A small self-supervised image encoder, trained from scratch: patch size [2, 2], batches of 128.
Rows from block 8, named by matrix and row number. Each number is 128 + 24 x the weight over its row's rms, rounded and kept within 0 to 255. All counts start at 0. Numbers have three digits each. After the name is the row's rms in percent of the matrix's.
# q: window attention query (model.blocks.8.attn.q.weight, 192x192), inputs 128-191
q.0 098:123111135117136142098134135083149154122158140102139133130123140124161168114147146148140128154164115140152102124140147131099191101139144122134129150180121121107166127104153167138122098129123115
q.1 072:112165157109134151155118129134174122167102138131119122075157095143112083129173165131118126150092079155135151122043110139098161146144129175167121125097130141143143153112133132129122128128086115
q.2 081:118142142079132158135130154160134137134103127129119161100135134107123144128113126136153105114143092113102120105113113097094078133079123106145093153132105174143147140171082122164140137164160116
q.3 102:117105174111171163096121117099181100141127138139139169105165154091122092161119111144118119142144117133141153139100083102103138159119133115171146151093142177106176125098153115112102159145096131
q.4 087:149174113129097114136138152158104137128117127107084110138087122154165135133131126110140085132163137168097122174155159111119142097164146114102124135150143108169099145155150145166158124073135107
q.5 088:098162156152143169126148135121134117171159144095089171092164163129083138114143156130140120130112104160177111152138145120092124179104097136110148149133162107164169095121154130159131076135133096
q.6 112:108161134139117108159141137141116138118118115113154112151109130153099120097111117099114159111088157113112164132116119131145094091163135138092151097133139144143120111136120089106130133075146161
q.7 086:119148130120146138099103129113102169144109124109123096177107155125145136092128119161140100135122161102144119135146137145094155083177145140113157120161128125109124158139130132132121117067156150
q.8 091:131124092145130098158085174138115135128136149091125098147116167142171162103146154125137142116138112118141143147176137142135136111169110140071147135142108073152111101152133148150132115061160105
q.9 095:145132127132143138136114108138162108103094101148148117128147116137096088166109108141119145133091181115101172119104110125131087130128158133185114106093118141119103147138102111135142190101148133
q.10 104:109156113137126088176121105171153087133173126137162094147094089098106164166130073113139140136096161149125169109154130133183111091135144120145102109116081118126100099135113115119150163115117156
q.11 102:164115135125153159080125146121133137141130163123105168106162123099163132148130160146115102136168077126125110151109111090105155161138098148150117171110154132135174131114190131131120090135138065
q.12 090:134074092131138115139147118102160133128124168123129122155129113122129089127141111131155113160166112121114092132138147117100187143154144101090123106129137118119186134165121154163123134109098108
q.13 092:140156153138100133124135093150148068150110109166089142120107119101111124150103131119114128141109119161141171081122097101142110125084095172166130150099114148112106105111115116130113143161167132
q.14 081:141115141139104107146106159096135131116122152082114099123094155162169127081110117092159130162125135133162136109156158169120135086145103119130168122136118082171122143145117134133154080095146106
q.15 087:139134183126166125161113135142117074136135119107120147089157090102097114124174114127092142122119100116134148141091123141126146169086098152111113148121119147139179093150082094134113116154102090
q.16 112:140136156096133153103156093104174128142111108182115156152141145116105134136144136137116138118147123117111166122132135121134114132119128102170128153101127149100132140099140111111108122114128109
q.17 073:120162098117112096138159145148133105097086138180151158114137155152161121134133111163135154140153124143155147099126103147157133139147104126127154104104106144155139133153131127168089155134097163
q.18 088:148135110101127172108131156117077094113116155150106116126159146143121133151081132125151121118156106098091151118160180113133125112123108135152101092118117134137074119118129146138157191084167121
q.19 107:112128103141091098139134125132093136106126138091118122126140111163166165109095132101156126158116115148114088092160152159172146114144096141133132118156109124135104124156149127139140152132151156
q.20 086:144117165121166110126103114134155165141164164130118158139100121119121106125147147137097122097141157128152141154125114161086153172116157143128112118085168109100168115090156109123097087107076126
q.21 076:109113137143106137161117152128152173095097119104188107132144144157145154067129088095105122101087085127138143169139144126075172129131106167106145108129114110152115129152158101146162126139102139
q.22 149:117129094159099117185105156167099145111154132079131110128098096134148126105137083107142128155108130141144092136150126159108174148169112126118093106148097111153144103144141152133164139130132107
q.23 096:127109142124131143112165090138157177181167134137107118116115130126103090148154122148104134154119131105173172128118134143096164157110116114134155132082110098133168111099142153092060131145129116
q.24 106:111088147141125107145133104126145158182133099140145145137125098100091116128141113155132164138096143107132132142112120133087149153157112126110128143120121141098129130097138143113105130154121123
q.25 087:094151111133128114122094143117135115166144134146163136119146092142143126120151140114111155155129131134155115133122109186156175105163117142148166113128113105151184090122149166119090112163134135
q.26 102:155106143133118132145125148086098132097147151081133098134125092107137105167099141123177086074141142139099104130142126085097091105081148135110113112145194119103119120122102095154169137102158110
q.27 087:114152156080175112096167149133156160167127117144168136139124117134118132110144105127092119132158126122169140122131106133158126134187135103143169156101079132136146147159150109108092077114110141
q.28 143:097137113155120121165104141175107157102177114068157102112105096151137161068142092108146115140111116131143099143151121152123162127176116112133107115144088093168163105142152138145148110130146122
q.29 094:149144158124152150065134086093126104139085138154079147118162121116146134142105145143138141135132153122113144119145122130133087123122153118190141112118141164074117135104133121140082112121151122
q.30 113:135135146131150112117163089103174131135091142149132139123133140107121115190126156152106138089114137122131175127090119123095085155097123112140147107076149137109124129118102119138088139131136136
q.31 107:141148076128128127160104154126085107097094124102143113128142123141157116124110144106142112120146125122123128142129143142113116130133105118098109107145125121176091135138111118131169134111121142
q.32 112:120139120109163169135173104131143173140113154127137171135165145157158083111131149169089113097145135084112129162089098125090121167113107120105144097117161164137168149139105149160108127123070125
q.33 077:111137111140148120176124151135148136139117161113175101105110139119120078125127136123108146165146178107128109113094131121134143149145130137105170109083128128147109146108145123110096140088087168
q.34 087:137133143163146144096145119134129075152119082133099138138120079109133140110146144092129119145157112136099163129152117138105132109148135136155089147136086097139112137136139084137126134117160136
q.35 091:128104153136115156091084138121119104128173088082140127132152076130134137144166107105158158139127111164124164108118115124160158146151140102128134162144065121122139144135127139148122157133169118
q.36 088:148127151154121146100113123119109079128157113081106085159164088149147150140167150148129119156138121114121093100144145149146102104129120137126101114130132118135143114156102129121169106129139093
q.37 094:138100150139116131136112118138138078152168092104139111147111056123116120091170110139163144158129112159115130076105132147145132122157141137168112133127093095111140096087108105139150144169118112
q.38 122:122111157140125147111129126131142098124169088125179123137108100098130102126122098112121146189069121150132124087149129156147148143181142130161119139115071121079136084088155109124140143144131149
q.39 108:124123122180083119135121153155142099142172100099159124136117092088117130133160106100109172142059094157159111090127115157193139129167139150152122153129083108103149096080151132124126135134161165
q.40 105:130118119183114109120098137169146060108175098134151120118102078116102111117133086126110134143102127151114142093127136167172153127168146157146108137136083109095114079096137096106131146156122179
q.41 083:149148148085171150124142086120131182157120129136135122118139165118159137168107163154112110093153120090145094159129116114125133144093129102114154141127159147161126162116141160136132098139123086
q.42 100:081113120156126130098112154178101126105186112106164136115143094114126118127155071086140179156092110159159121120123152153143153115145124138141124136143065126116133097116158147138136138158153134
q.43 082:136155097129131121130105150155163120145117136130115168107071151111137110150143137120126157117084175111100089151132134139133126126138120099130140118127150106114135104141135118097111145110134131
q.44 087:136138108163138106115142147131157132174139113151143125183084134093135122132150160111100140111139165134145106119140089132093161142118112134162112143100118170110159139092159148123109122115090124
q.45 113:140111124113191127103187106105131119161098124169121167135186161103142144102126137127132125108169110076126169161110130112064114150091115126101152113095150161137119168115132136112084100156105111
q.46 102:132152117129147110145141128151175147171158128168173126157104165111092102123141107119105134141120137140129125118126117159123122146115126108170117121068115159122111140086165135094090159119145157
q.47 086:104119107172105120133106136139143086126134105084175144138114085114130097155139118110130183183133085124147099137127136162147131129164131109155096135111052107129171079097144117098140150124150161
q.48 135:143146106169107135199119143145141105135118122128141134121115156189119090121135122146095126164079148131133149135126096182141127145117106193105180070103141127128113112139131093108118136131103189
q.49 141:101114165151165129153143116105170113156132111168168135133175152124094138102135133148122149125100086104160141100091108147114139138114151161114144131079139149098127114109107102101097099157087134
q.50 119:141170094129094158113132143164121159089125107114112132139088087173132089120119104150106117133148179151109117145165118162138154158136115128116146108180111142132151100160132140144145101109113124
q.51 108:134157131115114140097151118130114165127110143109103154114147108106142145114108133096104129129160107110096091152135133105090101173092129143125125174156128133143176131159145130141134114140145092
q.52 120:142141087161112112139131156145111167088138132096135120142127138170141092112132086153092093159141167118114103160120095157107136135129105154093109106166110143168129110163113122146139082114096148
q.53 124:125136083102108117080113110166091131111137113105083139131100096113134128106095117112137105126153123112139081149170127116123132157140108128152094133144095151119142099134142142139141115131129113
q.54 131:108120152142151120109159090109132147151157107165165133150143144130114137141153145165125123128155135081160115127092111129117136176131143119116156131143114142130178120139135152123085087171096139
q.55 100:119152097123143120146152081116131167117151112128139130128121132138142156105140119145116127098139129082143092146140133144097108163120128130109124121181123155140176130175131128150130106139120117
q.56 102:134122124101162102129156093123095141075136161124117126129122116110121155110120121141124099117180126114099116129156115101096134133112136135103094136136123148156171091168107156148151086135104102
q.57 095:156089162106106099142118151146131088156129083124114123102091130124126169137136113117162119096101123167156194115138129112181120116142133132144134135109123128103116167096149095140113179097141134
q.58 111:106110155118152150112167092138121178126116125136168147119167134140108129110153129145118116115143133102137081150100120154080129160141116160125143156127106158157160109127128125103118077148119107
q.59 127:090115144122128133085124099120142091145148117138161116108174149101134153148126138130138129145149115117123078127141131086125150130129117151166135130139120141096151121110136134094132098160112105
q.60 121:102131145110101135063138128160138088123127107102109097128095113091125173100132157095138141134107127179146143125156136113153107079141183105182109149136134130099148159099129093103144132147144086
q.61 102:163148115123124151098115132143117083157151109100062170095114120142146076170106169152112107130109130199156158107129102115136121114116136147156146118132123127091124138089145111155143179120138100
q.62 116:070162137117109127123136076172153102149124079133112119114139121139094156116132138153101155121122116144151098075148144128150108139142149130157166101125118139124130134137130077080125123176153097
q.63 114:141107120152142115135139110106131175116139158121177125100129122117163149087151109144114131114133139076132136153111137104107110126145147117112130125158138136137148110177087134107132083118117134
q.64 102:093114173088167123158152112165158175144101095156149102133151148125091146090130119114092160149136118122142158119115121142161103108110115140151107142084137154076145134114134102099080137150115174
q.65 107:105132109131119131178092147151101193088151129082106101110147105099118096109117087111123135141156186120145094142136142164127173151111130155171104137180121135161148149122142141135144095159127106
q.66 107:147147161082137151131138108131136109176118090127126122137166119139080102135140104120104158122141094150133121123104078154138122165098106122129150131091125146106143109123166071113098176179107137
q.67 135:137122104137093153153128139113078144083138172107117102108103125143155125142132152110141098130167158107097116165162164096115114104143118137155140105176176120149139162142089153137151081099148098
q.68 117:132144133146115184167106155124122171103104120121120128090132142137141113096144132116145144109199158114115101131114142104127151149128139119136118093151132130161148180134134146148110084123140064
q.69 101:127129106161116136100138179109140119128159123134109117101109112125106144151109133139151128145084084149151086138125161129108163159100132155093123088153112123133163091097155150151147160115108139
q.70 092:150132116153119156126137145110142087120127128111106150085148093107091101152138098122116145124111107137125090122135107132103136173064115098150146110162111115118153115113164169155139141134149119
q.71 113:124125146089150150163139079121154138132121122138119134116140149102125128117147120148122118108154167082137144128120086127130074106135147116130137142109152137120125141165118073116124114151125111
q.72 102:166160170138132147093133129116148049133128109130113167121148140116096150108116170143118119106102094138156130131123139136091107132133141121089158133095133125107131117123113101162098172144122144
q.73 098:152103099152146123110126123161146103148122132133123159122142097110090139148111104134089122109094089171148113104147103166117126174108143133119123121117100135102132112125174097128119159170096129
q.74 115:067088121145147105109129115140145131126106084151113122160143124093100139113127122092155163143080056123145149115136158134146110128140138096120134108122078129114131089099126140099107149133164158
q.75 099:139155173134140158101178144080154089169117104139131158124140130140102173107144132134136115104114084152163145080097110131123140138110144134111180110121135143129108136127094115141121162160101143
q.76 105:134157171111141125125139113092125107118099164146127150115146121154123119108149174151132137063143119130106159133107112114121124170155165095112139092130164148128141138146077108130139118096151127
q.77 110:099098111112132118135104140141116147143146114134142132148136135124121157154136113110156155129099059130119113099116131121116156116111121105124099157137103119093152119091158189111125131104149156
q.78 132:143145174111163137141123103152171142158102117142130154142151125114101100085165138128111142121158146125125151125120079141151091122120155115158145151095130155121138119149124074111093154170135156
q.79 091:089143092144100137116102161126102068140157116117077142139124121118145108160118125094142100115101113145124067141133145155118174171111121127113147104157131100155146094127135175126139106160145116
q.80 097:142127125155145106109122110124165113167138129157132148127154150115103121070133109119081125159100114132152168102109073139099144116128108148131166137127157137132140170115138088103098152167103166
q.81 094:109138117126155124149107119130126100133118123159131123155140159157126093117165144173139141171161194138121101159097120120133164074161178124130155103138151161100160134090098134131101120100113142
q.82 093:124125105156152111169144129144142140126105124129156163146165134158103125135154073156098122101095093102137142106109081161087111137105094143105123166106135142168138107149145101092126174133112178
q.83 100:128144136100129149124151102099115110104132157142091126131136147151135160145116162145129125161151176127106135155135162114139129123160166133143137103142165133136149136103127132115159079118131108
q.84 113:110095154145135156123101134098116109122183108097169140086157138133160140121150153131116138157121167160146086134105111121111160138138143117136115083169134153107177137095117136154109089142118118
q.85 105:105141115081123138149107146156130155136138115112115111177094107119092170171108146125177140116134079155128094126156140112115122124120128110116081137110084104111133093141130153167167150122126136
q.86 080:121162084125143155138136138148111145134125147115123114182150111152092141168161160132133142111113089135083114154132113141148143102112135086156129105102084098135098104130119135155129118153163125
q.87 121:153123126162146152138117113111169116126134142155140141100167132156138089097159116175084143133163180131122129127088115132124119135127155131124171112124174140132134145137138096094121101129093131
q.88 095:105159103122092119156121174111079145095108148096132115085116083125116144115110123110128105065157142152099153148141158124095128161108071094123150138104145119179123144182094135163161156111097148
q.89 106:118127100109147111153132109164142160134124147115137096155110128140089135159101133104124132147110120140111139122143143139131104127110094124135139173123111124148112137166126116102106181160105160
q.90 100:121131143134111145146115153160126155163123108133119115117116156085100087123088142086141120127108089125131148118147145135114147139074129103101096137137090107119140133124198135168122144152146121
q.91 115:105126109147114143113126167144096159122129168073139141073137131133110138125120138123130103076115107134113112155143138105115141159120116139086158116139150127164136150177086121133167130110106121
q.92 094:109126147110107135158132121086115110122133127110145160060166120109123142111145157120103140125146136107132148125106126098076134146126179153127118111171154133167144156147080140145154093117124137
q.93 102:138115086130130117124091144099124132166130130129130131165135133089103119141128155092128135124128078144137100127128133149118169136123129094117084156102093128133120113103183142154135149117146126
q.94 096:108133157135145149158125132134142115140103100145118132106156171140119102061144132129086141107143145108142126129137090159143137108139098132114165167130156131151102140147113076118081151166081160
q.95 091:096117095102103106144115155133086136135118168118140147177123081130100140199145126124127146096158110124099099133146162102125155113136119114153107091133082123101136084138135178194160121131166127
q.96 113:104099124158089112145125097158125119128168140107160116105108146092101157114116122122165121148078091145125181129116140130143130129172114129095113133111108086132113084121139164098147116105157151
q.97 087:142095158147139126109152140133139095130087122148130152134169145103123114150090102111131165127123090143100144126131088150134141130119131127156117151139134160083148124115177072125075147149137127
q.98 084:140120082183150107151108111093147150139132108098110099184157087100123087164117138166136106150164139126130124167124125124147142151141116122140148104134126105113163101108121152139103100169146118
q.99 086:122158124139125108127102125153135107101130147095110147104109084146130100107137117128083126151149149174183096111143124147100187152152166147153136105138105111160117141113178125130099095091130103
q.100 101:133138156105143124130138141148187139170156077162142160149108127133095131127158130114099167145133134148159144116089093137126162149142149163173156170131097159114151142075148123100057101129119117
q.101 089:153099127148136124157141095159160130124124096157125160173130132106100144148089144154124129174087092091138119149094092114122108112109150139144129140124103122096111132107140094122098124132156106
q.102 079:133121141090138118110147123129113069151113132109142184147080150145168131087165124143114106143127115125165094122154122131133143153140155153137124137138124126133150150131136117105091138109125111
q.103 092:146097143169161121168148116156158116134099134177129133152177143090105098149089132144144133180090081137134120114144090127133145143121104142125124116087157122099116110120121097124111164145140161
q.104 087:176147112136147152112103140139132088157114129116114134141154117099129099162094109111106131130146090152105153132161130139144103151080111171126123158082085135117101143096175087133128170152110114
q.105 087:145116091132112130087147119094141128137071142170134103138165129138150126158091142142111098144115117112081143168111164077104090104083134143094129091155171116140108145121129135117140126089146144
q.106 109:123114131115120086161095136118125146128132136103169100157095151129184165104149122128150104148127144142145087141111129132121144127194140101129119109135132096119133155155097154118116111107146134
q.107 088:173124129160133149129124135140135094148089139122090148133169150102139080129078094152159121183103124144151152100152122146139142124087122132092114166086101156146141131118141145123148145112135132
q.108 089:134104143163101079153111135116116113151148118139127132116121125120099160133138093115168146145071093133130126101093100158149105114130137100118134147123083088104128122107094126128153138137143135
q.109 098:103120132152118119089148112139147127140093119168160141145191141084079154163083125102141161138151073140111148108137120103118123125122112146157109132087113113092125140103130084104123145119102155
q.110 086:142129102125128129159178091092144117146104110150126123114128119154137168117123144099157082081163146136076095148156145086117100079118160135081104146106132115137135127127103124144127124093152121
q.111 100:151109135108170088153137127137189127127104104167166135180151157108107103121115140147096130141129085089100132136101119130143139107127118111149123155126150170075149149108124148093072118143127135
q.112 119:133130117129161111089126117121101100133135149120136162154191133082162106140110151140135145129141116110108134158125123109138139126078142135180085110135090135120133142144122128169133167153110134
q.113 082:094129126106117084126126103180103067104150085124067102093088096107140159169096138102110141140146147135152099142184118102157160133098130113115148121118130131158131093160175117156160151157126150
q.114 105:162165130118099132144126158143103150113102138126098102114092124163170144103119157102172126095162149105104116147176153114112120111125133103100133105136146148171138183138102157125139118115172101
q.115 105:081088144159130132085108125147150143134156102117122172144155100101112097135154064095143149131099070132173113138096104138090129154107117129139118157115088125118128104125165132120093142154104148
q.116 105:078110133140104096134094154157116103141167113095130151112117087083118108120150089097099138171080070136165132120144110156168146123151110134153140128129087107123119085136133116129125119163167130
q.117 076:153135165153097106108152123160120143100179098098086124087054142092151169123151091149113144147093137130160126129176137123123159103159133139100113116159116110163106125091145153113148121104142135
q.118 132:117062143157120108112102133143145115151197094116134140115117123112116111136168078112131158173099093136143120112092110159116165152152141142107123158123069118094134093093156127117120116139138147
q.119 103:153173133142121138140153132158089116097116154111071110120130104127166128155130137118144140087159131107084092141140163132163123093122144108156108093155165122190082120137069151127168140131149131
q.120 078:141167123115149106105097093126100087122108128100061147128168100115131110141107107144122126080132120141149148105180158119130120144099116163135111096127109102122131124178113093120155152141112128
q.121 104:164167114138149151123105141075159136131104146114125087117107142144152151082126179141103104128157196113096125113142136124122102117133133133123140125153181157134142155142142116146127133071113073
q.122 091:164084133139127149139152147112120178131110138119149133140149154137144107101142137134110116106143130137140086128104130149103160188128131135073110121137158145124164142096113106124105096097077127
q.123 100:121150079116142128143129157179115089128116151104084144115145101140140104137145089133148102114143121151138083147139145104141157114112107137158125095182102112149140131160107151121153109134111114
q.124 087:103171086168106098128162095179120115144120091128120113165122096111093121129084151102141117129090094110095129131144156134144117073101130104167103141106114135137086147154080107139147138131153172
q.125 111:114134153129136111115134106130144075151146113139090169148132112072126147163125144128119159104139075107108164103156126088140110121091148132186136127104092112128145124170143099142104158180130106
q.126 094:135148130149115115179132138097175178156096128149170112130115141114110129114164163125095129109116142101124149109090133110114139133142120133103148165104144159138127129126123115126119126094096095
q.127 098:125133147154090121152130101139083100096177127080092119129121133092145128124133116105147125141099089129130124159172130124153178100159136137105131128166136103164144118152137134141163099137123136
q.128 090:117107129101151117096151116101172113152154141166169154150148138137123108113148112127122118156144122098141144122114090175122105137135095090146109139136095115110161130107113158134085100156108169
q.129 109:128132119128125122182146075141126162116157118124173103144106098100089151093127119171154104157131137091104114101092132107124123136147128112099142154131149160124116128109128115104137148096139143
q.130 081:131139084123163087172136081104135161142104111145122108093137130107163179127118087126141143114117116094130096129133143072132118085167136100093111171113148131180100137089150164133164114147108111
q.131 091:133164095164156109065150130153136070102077143149136178108185144156094097191151156132104128118117155126100122110124132152131123147079131104119136149124136147164093107126124129156107138110092114
q.132 080:139138087136100156164127127132101120127164119134163116123081161151168089107139154146143136162128175149149142163159132148121157108132112153129122085160106104144161125144127165124120130123117152
q.133 083:109119117193106153145126105143102149098117106128094099095109101143136122125139120105157092197140110129159108134143179116146149105098150157114126160142111137131129114086119150123158133134108123
q.134 095:119112142110135127140147116132134127110116126103162148082105133090145175099135067142186095129148135104098136167175133099136145144142151118100099171169136114163128146139122163120146145134144137
q.135 078:135143109139101120101134116098083143114112143092090113105161120125119131137108152152138090099143121111093158094122186141116130098126136147124116145106095099150107111133103125148130143123105124
q.136 086:135167127130107152108112156103085135103110189136105149131094112114144151164082145142129105106136170130098105156139154105130136137151147131106161098115135153123121158164089126112164150128123150
q.137 102:164150103126171123119137092134116097087126155126156120139124135160135135130124113165129112146096120087129131152145122099123118129181113149117118112122143147149156100116095149091125163117135145
q.138 091:120140136125099134119112157139120177115117141101080107106100143116157129118131119089173089149124171139092104133173148111156129130169113121123108106162166109169118152129135141127192092135158132
q.139 076:127112090157153147142133094119092109157163140134128088133143122140153118157078120102140107147116133103130104116154130091166154126149129132116163088111175114106149108123083120101124138174107104
q.140 105:104079151084109104167143099103126151124144137117136118112123151118167170090124109123169100139150156109112156133135131087076110129153098082122087167139117121141129159156135163116142084122115129
q.141 099:135151097131128101182089155170161162113143100148119118127091099131141116090106124139102164156121171123099108141151093149114134118149142162144127123100116137126154109106152106144130166133131111
q.142 079:137102125126100138143140099123073130139124146096097140126082151109179155118083103127155131133085122153089104140138139098142101116162129133126162132156124149133094139137097085127148137108122098
q.143 078:110130130145147112177147108166171134113135101113148089103116106138105116083107132118137107124136111109108123096138144156105114099139099162100091124143120133128104156110124141168158155139122125
q.144 083:149117145121165141120142124103135077162153136131137160165137143134137131164159159155094128157118113135149114094131114142156159144101142154156131099127120119099149094150132153120080122118106125
q.145 113:129127114135117172156151113137141161136120130164105118101143139125093130075109131146125125139136102092105113112106097104151090129116143127073151169108133184139118149115134129150116125136157150
q.146 107:117110108096140175123161109119150140098146134156131155101162121139107114123127138135156149130141130094106100102135112123122148162117142110119142159111159188154152137099136152145121132155133119
q.147 110:148137093125118178110112102111160105148145154158099162134115120156135066147138135134090118118174120111175080139110078155120141174082119143131116117159128147132154139156135136150077125175102111
q.148 092:116151166128114125079157123122129126140140117131164135142111153145139162157157123104105132158111119150118150130114142140120125131161138140153122139095113087130141090143095173113111097122139153
q.149 133:106122107113127139130139076106132176115148154133122137117163091133106151150152135145122125143158127092135075106112105127127101150076110093141103128143112153129132101151159160112101118140136118
q.150 089:093119131124143127112163134111115092127126103115168152069153136138129143104142110128106113137118115118153138148128117098093157107196147110120159123123137108138146132095096118098131111136105164
q.151 099:142127125075097147139156097122107139117147150114114151139141103117113166162157128171140113104152134102155110137155122134151136155118134073141133124120128144169158129140170150146102093150146099
q.152 075:143127133153142158102121177147093136095082156094121083111122148143123130110088131104160121097130108097128112097124137111101153100103082133105133131121163152166122120155128122120186151127101130
q.153 094:182131096097102188137119162153146109126104102091130136109112114174119083064120093113140119158116136101128124154153104114132141144136107129113128150128162152145159134149160129157109135125121139
q.154 071:107110102135120098128135125127072115124117142079152128112112131147094173146138099100129119163079141161106130094141173104164103127166110113139141151117111095138145123083109110113166088127160152
q.155 084:144153124178141127116100138175122145129131127100109089103125165123118076075103080099142146102131112121144125117157157107127164102114120157132145140141162133158110120123155082100148136105139141
q.156 102:131116165120144108122137108150125112159111131131149144124145118119147184127155142149132124111115111127145175122128161088132096145162131149157111126102141143099166117106120143086105130134110127
q.157 113:148088152110129107166113104095130161115126126117190116128127125139151135127155111126149136127097130103144144122127136134112132125186144132130114100098138109165109100100110128101126172083149182
q.158 085:117109113135119142118153135135103127107107142147134117099145197117116138090090101090167115133102102079083123112131164102115148085117114140094161139151118119168104138107102103121145137096124156
q.159 095:104108156101129099163157109131173135129143134105149129078144134094130141128152094137130132131097160112139125137127147105106126152174183109121131117096135113112101110108097127105144142103142162
q.160 101:174161140112135091091106163142149137130093114144082133107099111088136131165106123095155107132114143111107134173140139112121124130104139133148108087147100117113106150122128084160128154119139145
q.161 090:126137133097113099066121128159117126111152156152085124107151111141139110142130161163116116119154093160117121108164107118134142162161100150173118152121114141116152102097179134126128124154117136
q.162 079:175113141140138158091132136113097099119138133108120146117104139128155161128125147164148080099107177148113108132155129144122124140123141158122121109121137123128090139126119140159101095086110125
q.163 094:162106118113111157142128141172068139097110152089101128083103129126164126155097111131157109097135135130103119126173142077120118121128147121132129136148131128166142149139133164115195147110170129
q.164 104:133080157138146129129147120099176171165146118158156129173123124130097107128154136155105163151105093130138130100092085171115141151178126125130128154124103138098160121110129120131108090148096134
q.165 086:147106119116146110099132121136129130076158140153141118140155129098143150086133111127137116121144133099106153161147122127149067129180109123102154107155122126124118126160117145075123092100116139
q.166 101:128068177133137135104135138127137151128132124098121156112136118118168150119127129072118154119149121122141125126116124091124167115151160102174114169166090112129134147101148136116099131132147114
q.167 087:131122136102122136150121154128156115164136120148188123148162144130102128184129125116117164169118112149143153124150119147114159158111107103116159144090104098086150088130131116084133155161128135
q.168 089:083152169178134159095131169106133061152151144135122132097151115125139147125152133112144111132100108138162179099104162099133153155111133168136144116095123102125099142127111118119140132144120150
q.169 091:135101140152103114151150121095122139138133121127097155102106156086139146093136114101124119091172110140158098137141151086095159125110199108153122151150103115100147154118155148152153095109131134
q.170 083:151074192112111108118149107078174154166143111158170163123147106098135083117149137110102118112114116114127120124086092166095143147142158103115131141125133116124142140109121119117115094129128119
q.171 093:136125121126110144082129157124112116094113149090067142127109110126172166111132135128146101096159151133111100127193139094153115144094164114148127121142105121109107167146123129177167127133143090
q.172 101:106130121162152133152108127106109149164135130151097098091146144094113090150107111098109148137088104132170158089119143139125141136068141116144088147075124143132110118082128119168130138149124153
q.173 086:120093150146135152167140170129149166170134142106128142134157174136083118092168111090159130121091132132164130123089156151072149092118122155125128119100126114135091130119112144142120155112149148
q.174 074:155109137181129129150154137110108152133112109130089135110083095165122106112119151132161124117099151154136118128108124090109168111109107120101116151155135154158121137126099101117113164124133122
q.175 108:172144093124103120151110120105138156097129135138176126124098105149151093099105103160110119159099163091116101128115106155145129142194118138083157106153132104177129124132112151125125138088128170
q.176 090:144158143124107110112145078170098071149111138130104139162124131133142147150125160101122145105193119103133113156131101129174104131116130121181163110145097148078119102126122086098136127170123110
q.177 097:156104085157142155140130105164154146116160102113133101092090152100145169108113113111112148115077150099114121108159138161152131124150131132104145155169160145146146163134178117094141109122135122
q.178 090:124122107187103134127129134132142142144131122100130165104144152165136116127118109142087110137117152131159106143107138154153158152144103176140133099148097100165097096117148160172138147114138146
q.179 099:139124116100098118080146119146089049125112134137148126164102133137124151090097110103128123128100118135096129151178121132169086121152131131109157132121124156146120166104119142093154124115153172
q.180 087:110088113133153098156104134125130172130126153122152128110144144107177131154125109145146113131127128128153099129093153149087191083143150123128107134116096120146157132102142131159126162122095090
q.181 128:130142134163125128214119108102141105123121123141166095106089127150117145091160131138122109128092178098121132130134144116105113121169137143100132108129172138162092140155099137097117124106104158
q.182 138:120084154102118123109123138121117151132152120102098099166123133136147166114098130085145130131157090139119161145160160099147129121131147106165086131128111095110132142124136145131142126140157105
q.183 112:096085140063149123130126093125168092136105121122134096170159103123116139138147164131115123166152120106153110118118123128068138120124126117142137125084126154093150137084131139098087122170122099
q.184 108:148093152103140159139151096119151177146119121125163103138129120129139146083110114135137091130132117079117178144129155103095103113106145106104090175105173122152151179143137106122124076134110100
q.185 112:128132131132100159129091112104081096111128126095077142095138129140176145129134162114140128093161121159106097132134147132133145146102135133142124105151126137109136134114148111148167122135127057
q.186 085:113139107184134110179109133112126177085137123136109142109163155122148113148107134155178131098113136124109124181136128114146167070106165108137132138153121083122106096158104150158158144136112090
q.187 097:149149107093096125092102148161085073110138111146150136159122142139137146112088138079151104116101132110126143118146147120159088120122085143112135118139124153119097126117111131135153101132164155
q.188 107:125126152104121126072133134122122177131113116138143136136154129108115074128126116106142122133145068144116121136131122122118153147099103112159119176122120103103167099113161133165122167119121081
q.189 112:130084130076152102091125147146141197141156133101116132174138139119146147114140127102147103156158096136144159155119154105127124106099126098169102124146102105100183135127151155160118110156138079
q.190 102:137123133139127097100092135151115146113154114135090191100175103092121124165144120113127150103137095149125087134142135142138132154104100111164110122117088125106147132148164134170144166130125116
q.191 098:145103077125133124166123139118152154104162149132152120135124118147120122139108110163118124144143120180134094112138109149098133115170147112152126118139123105139095096122144158164106143102154164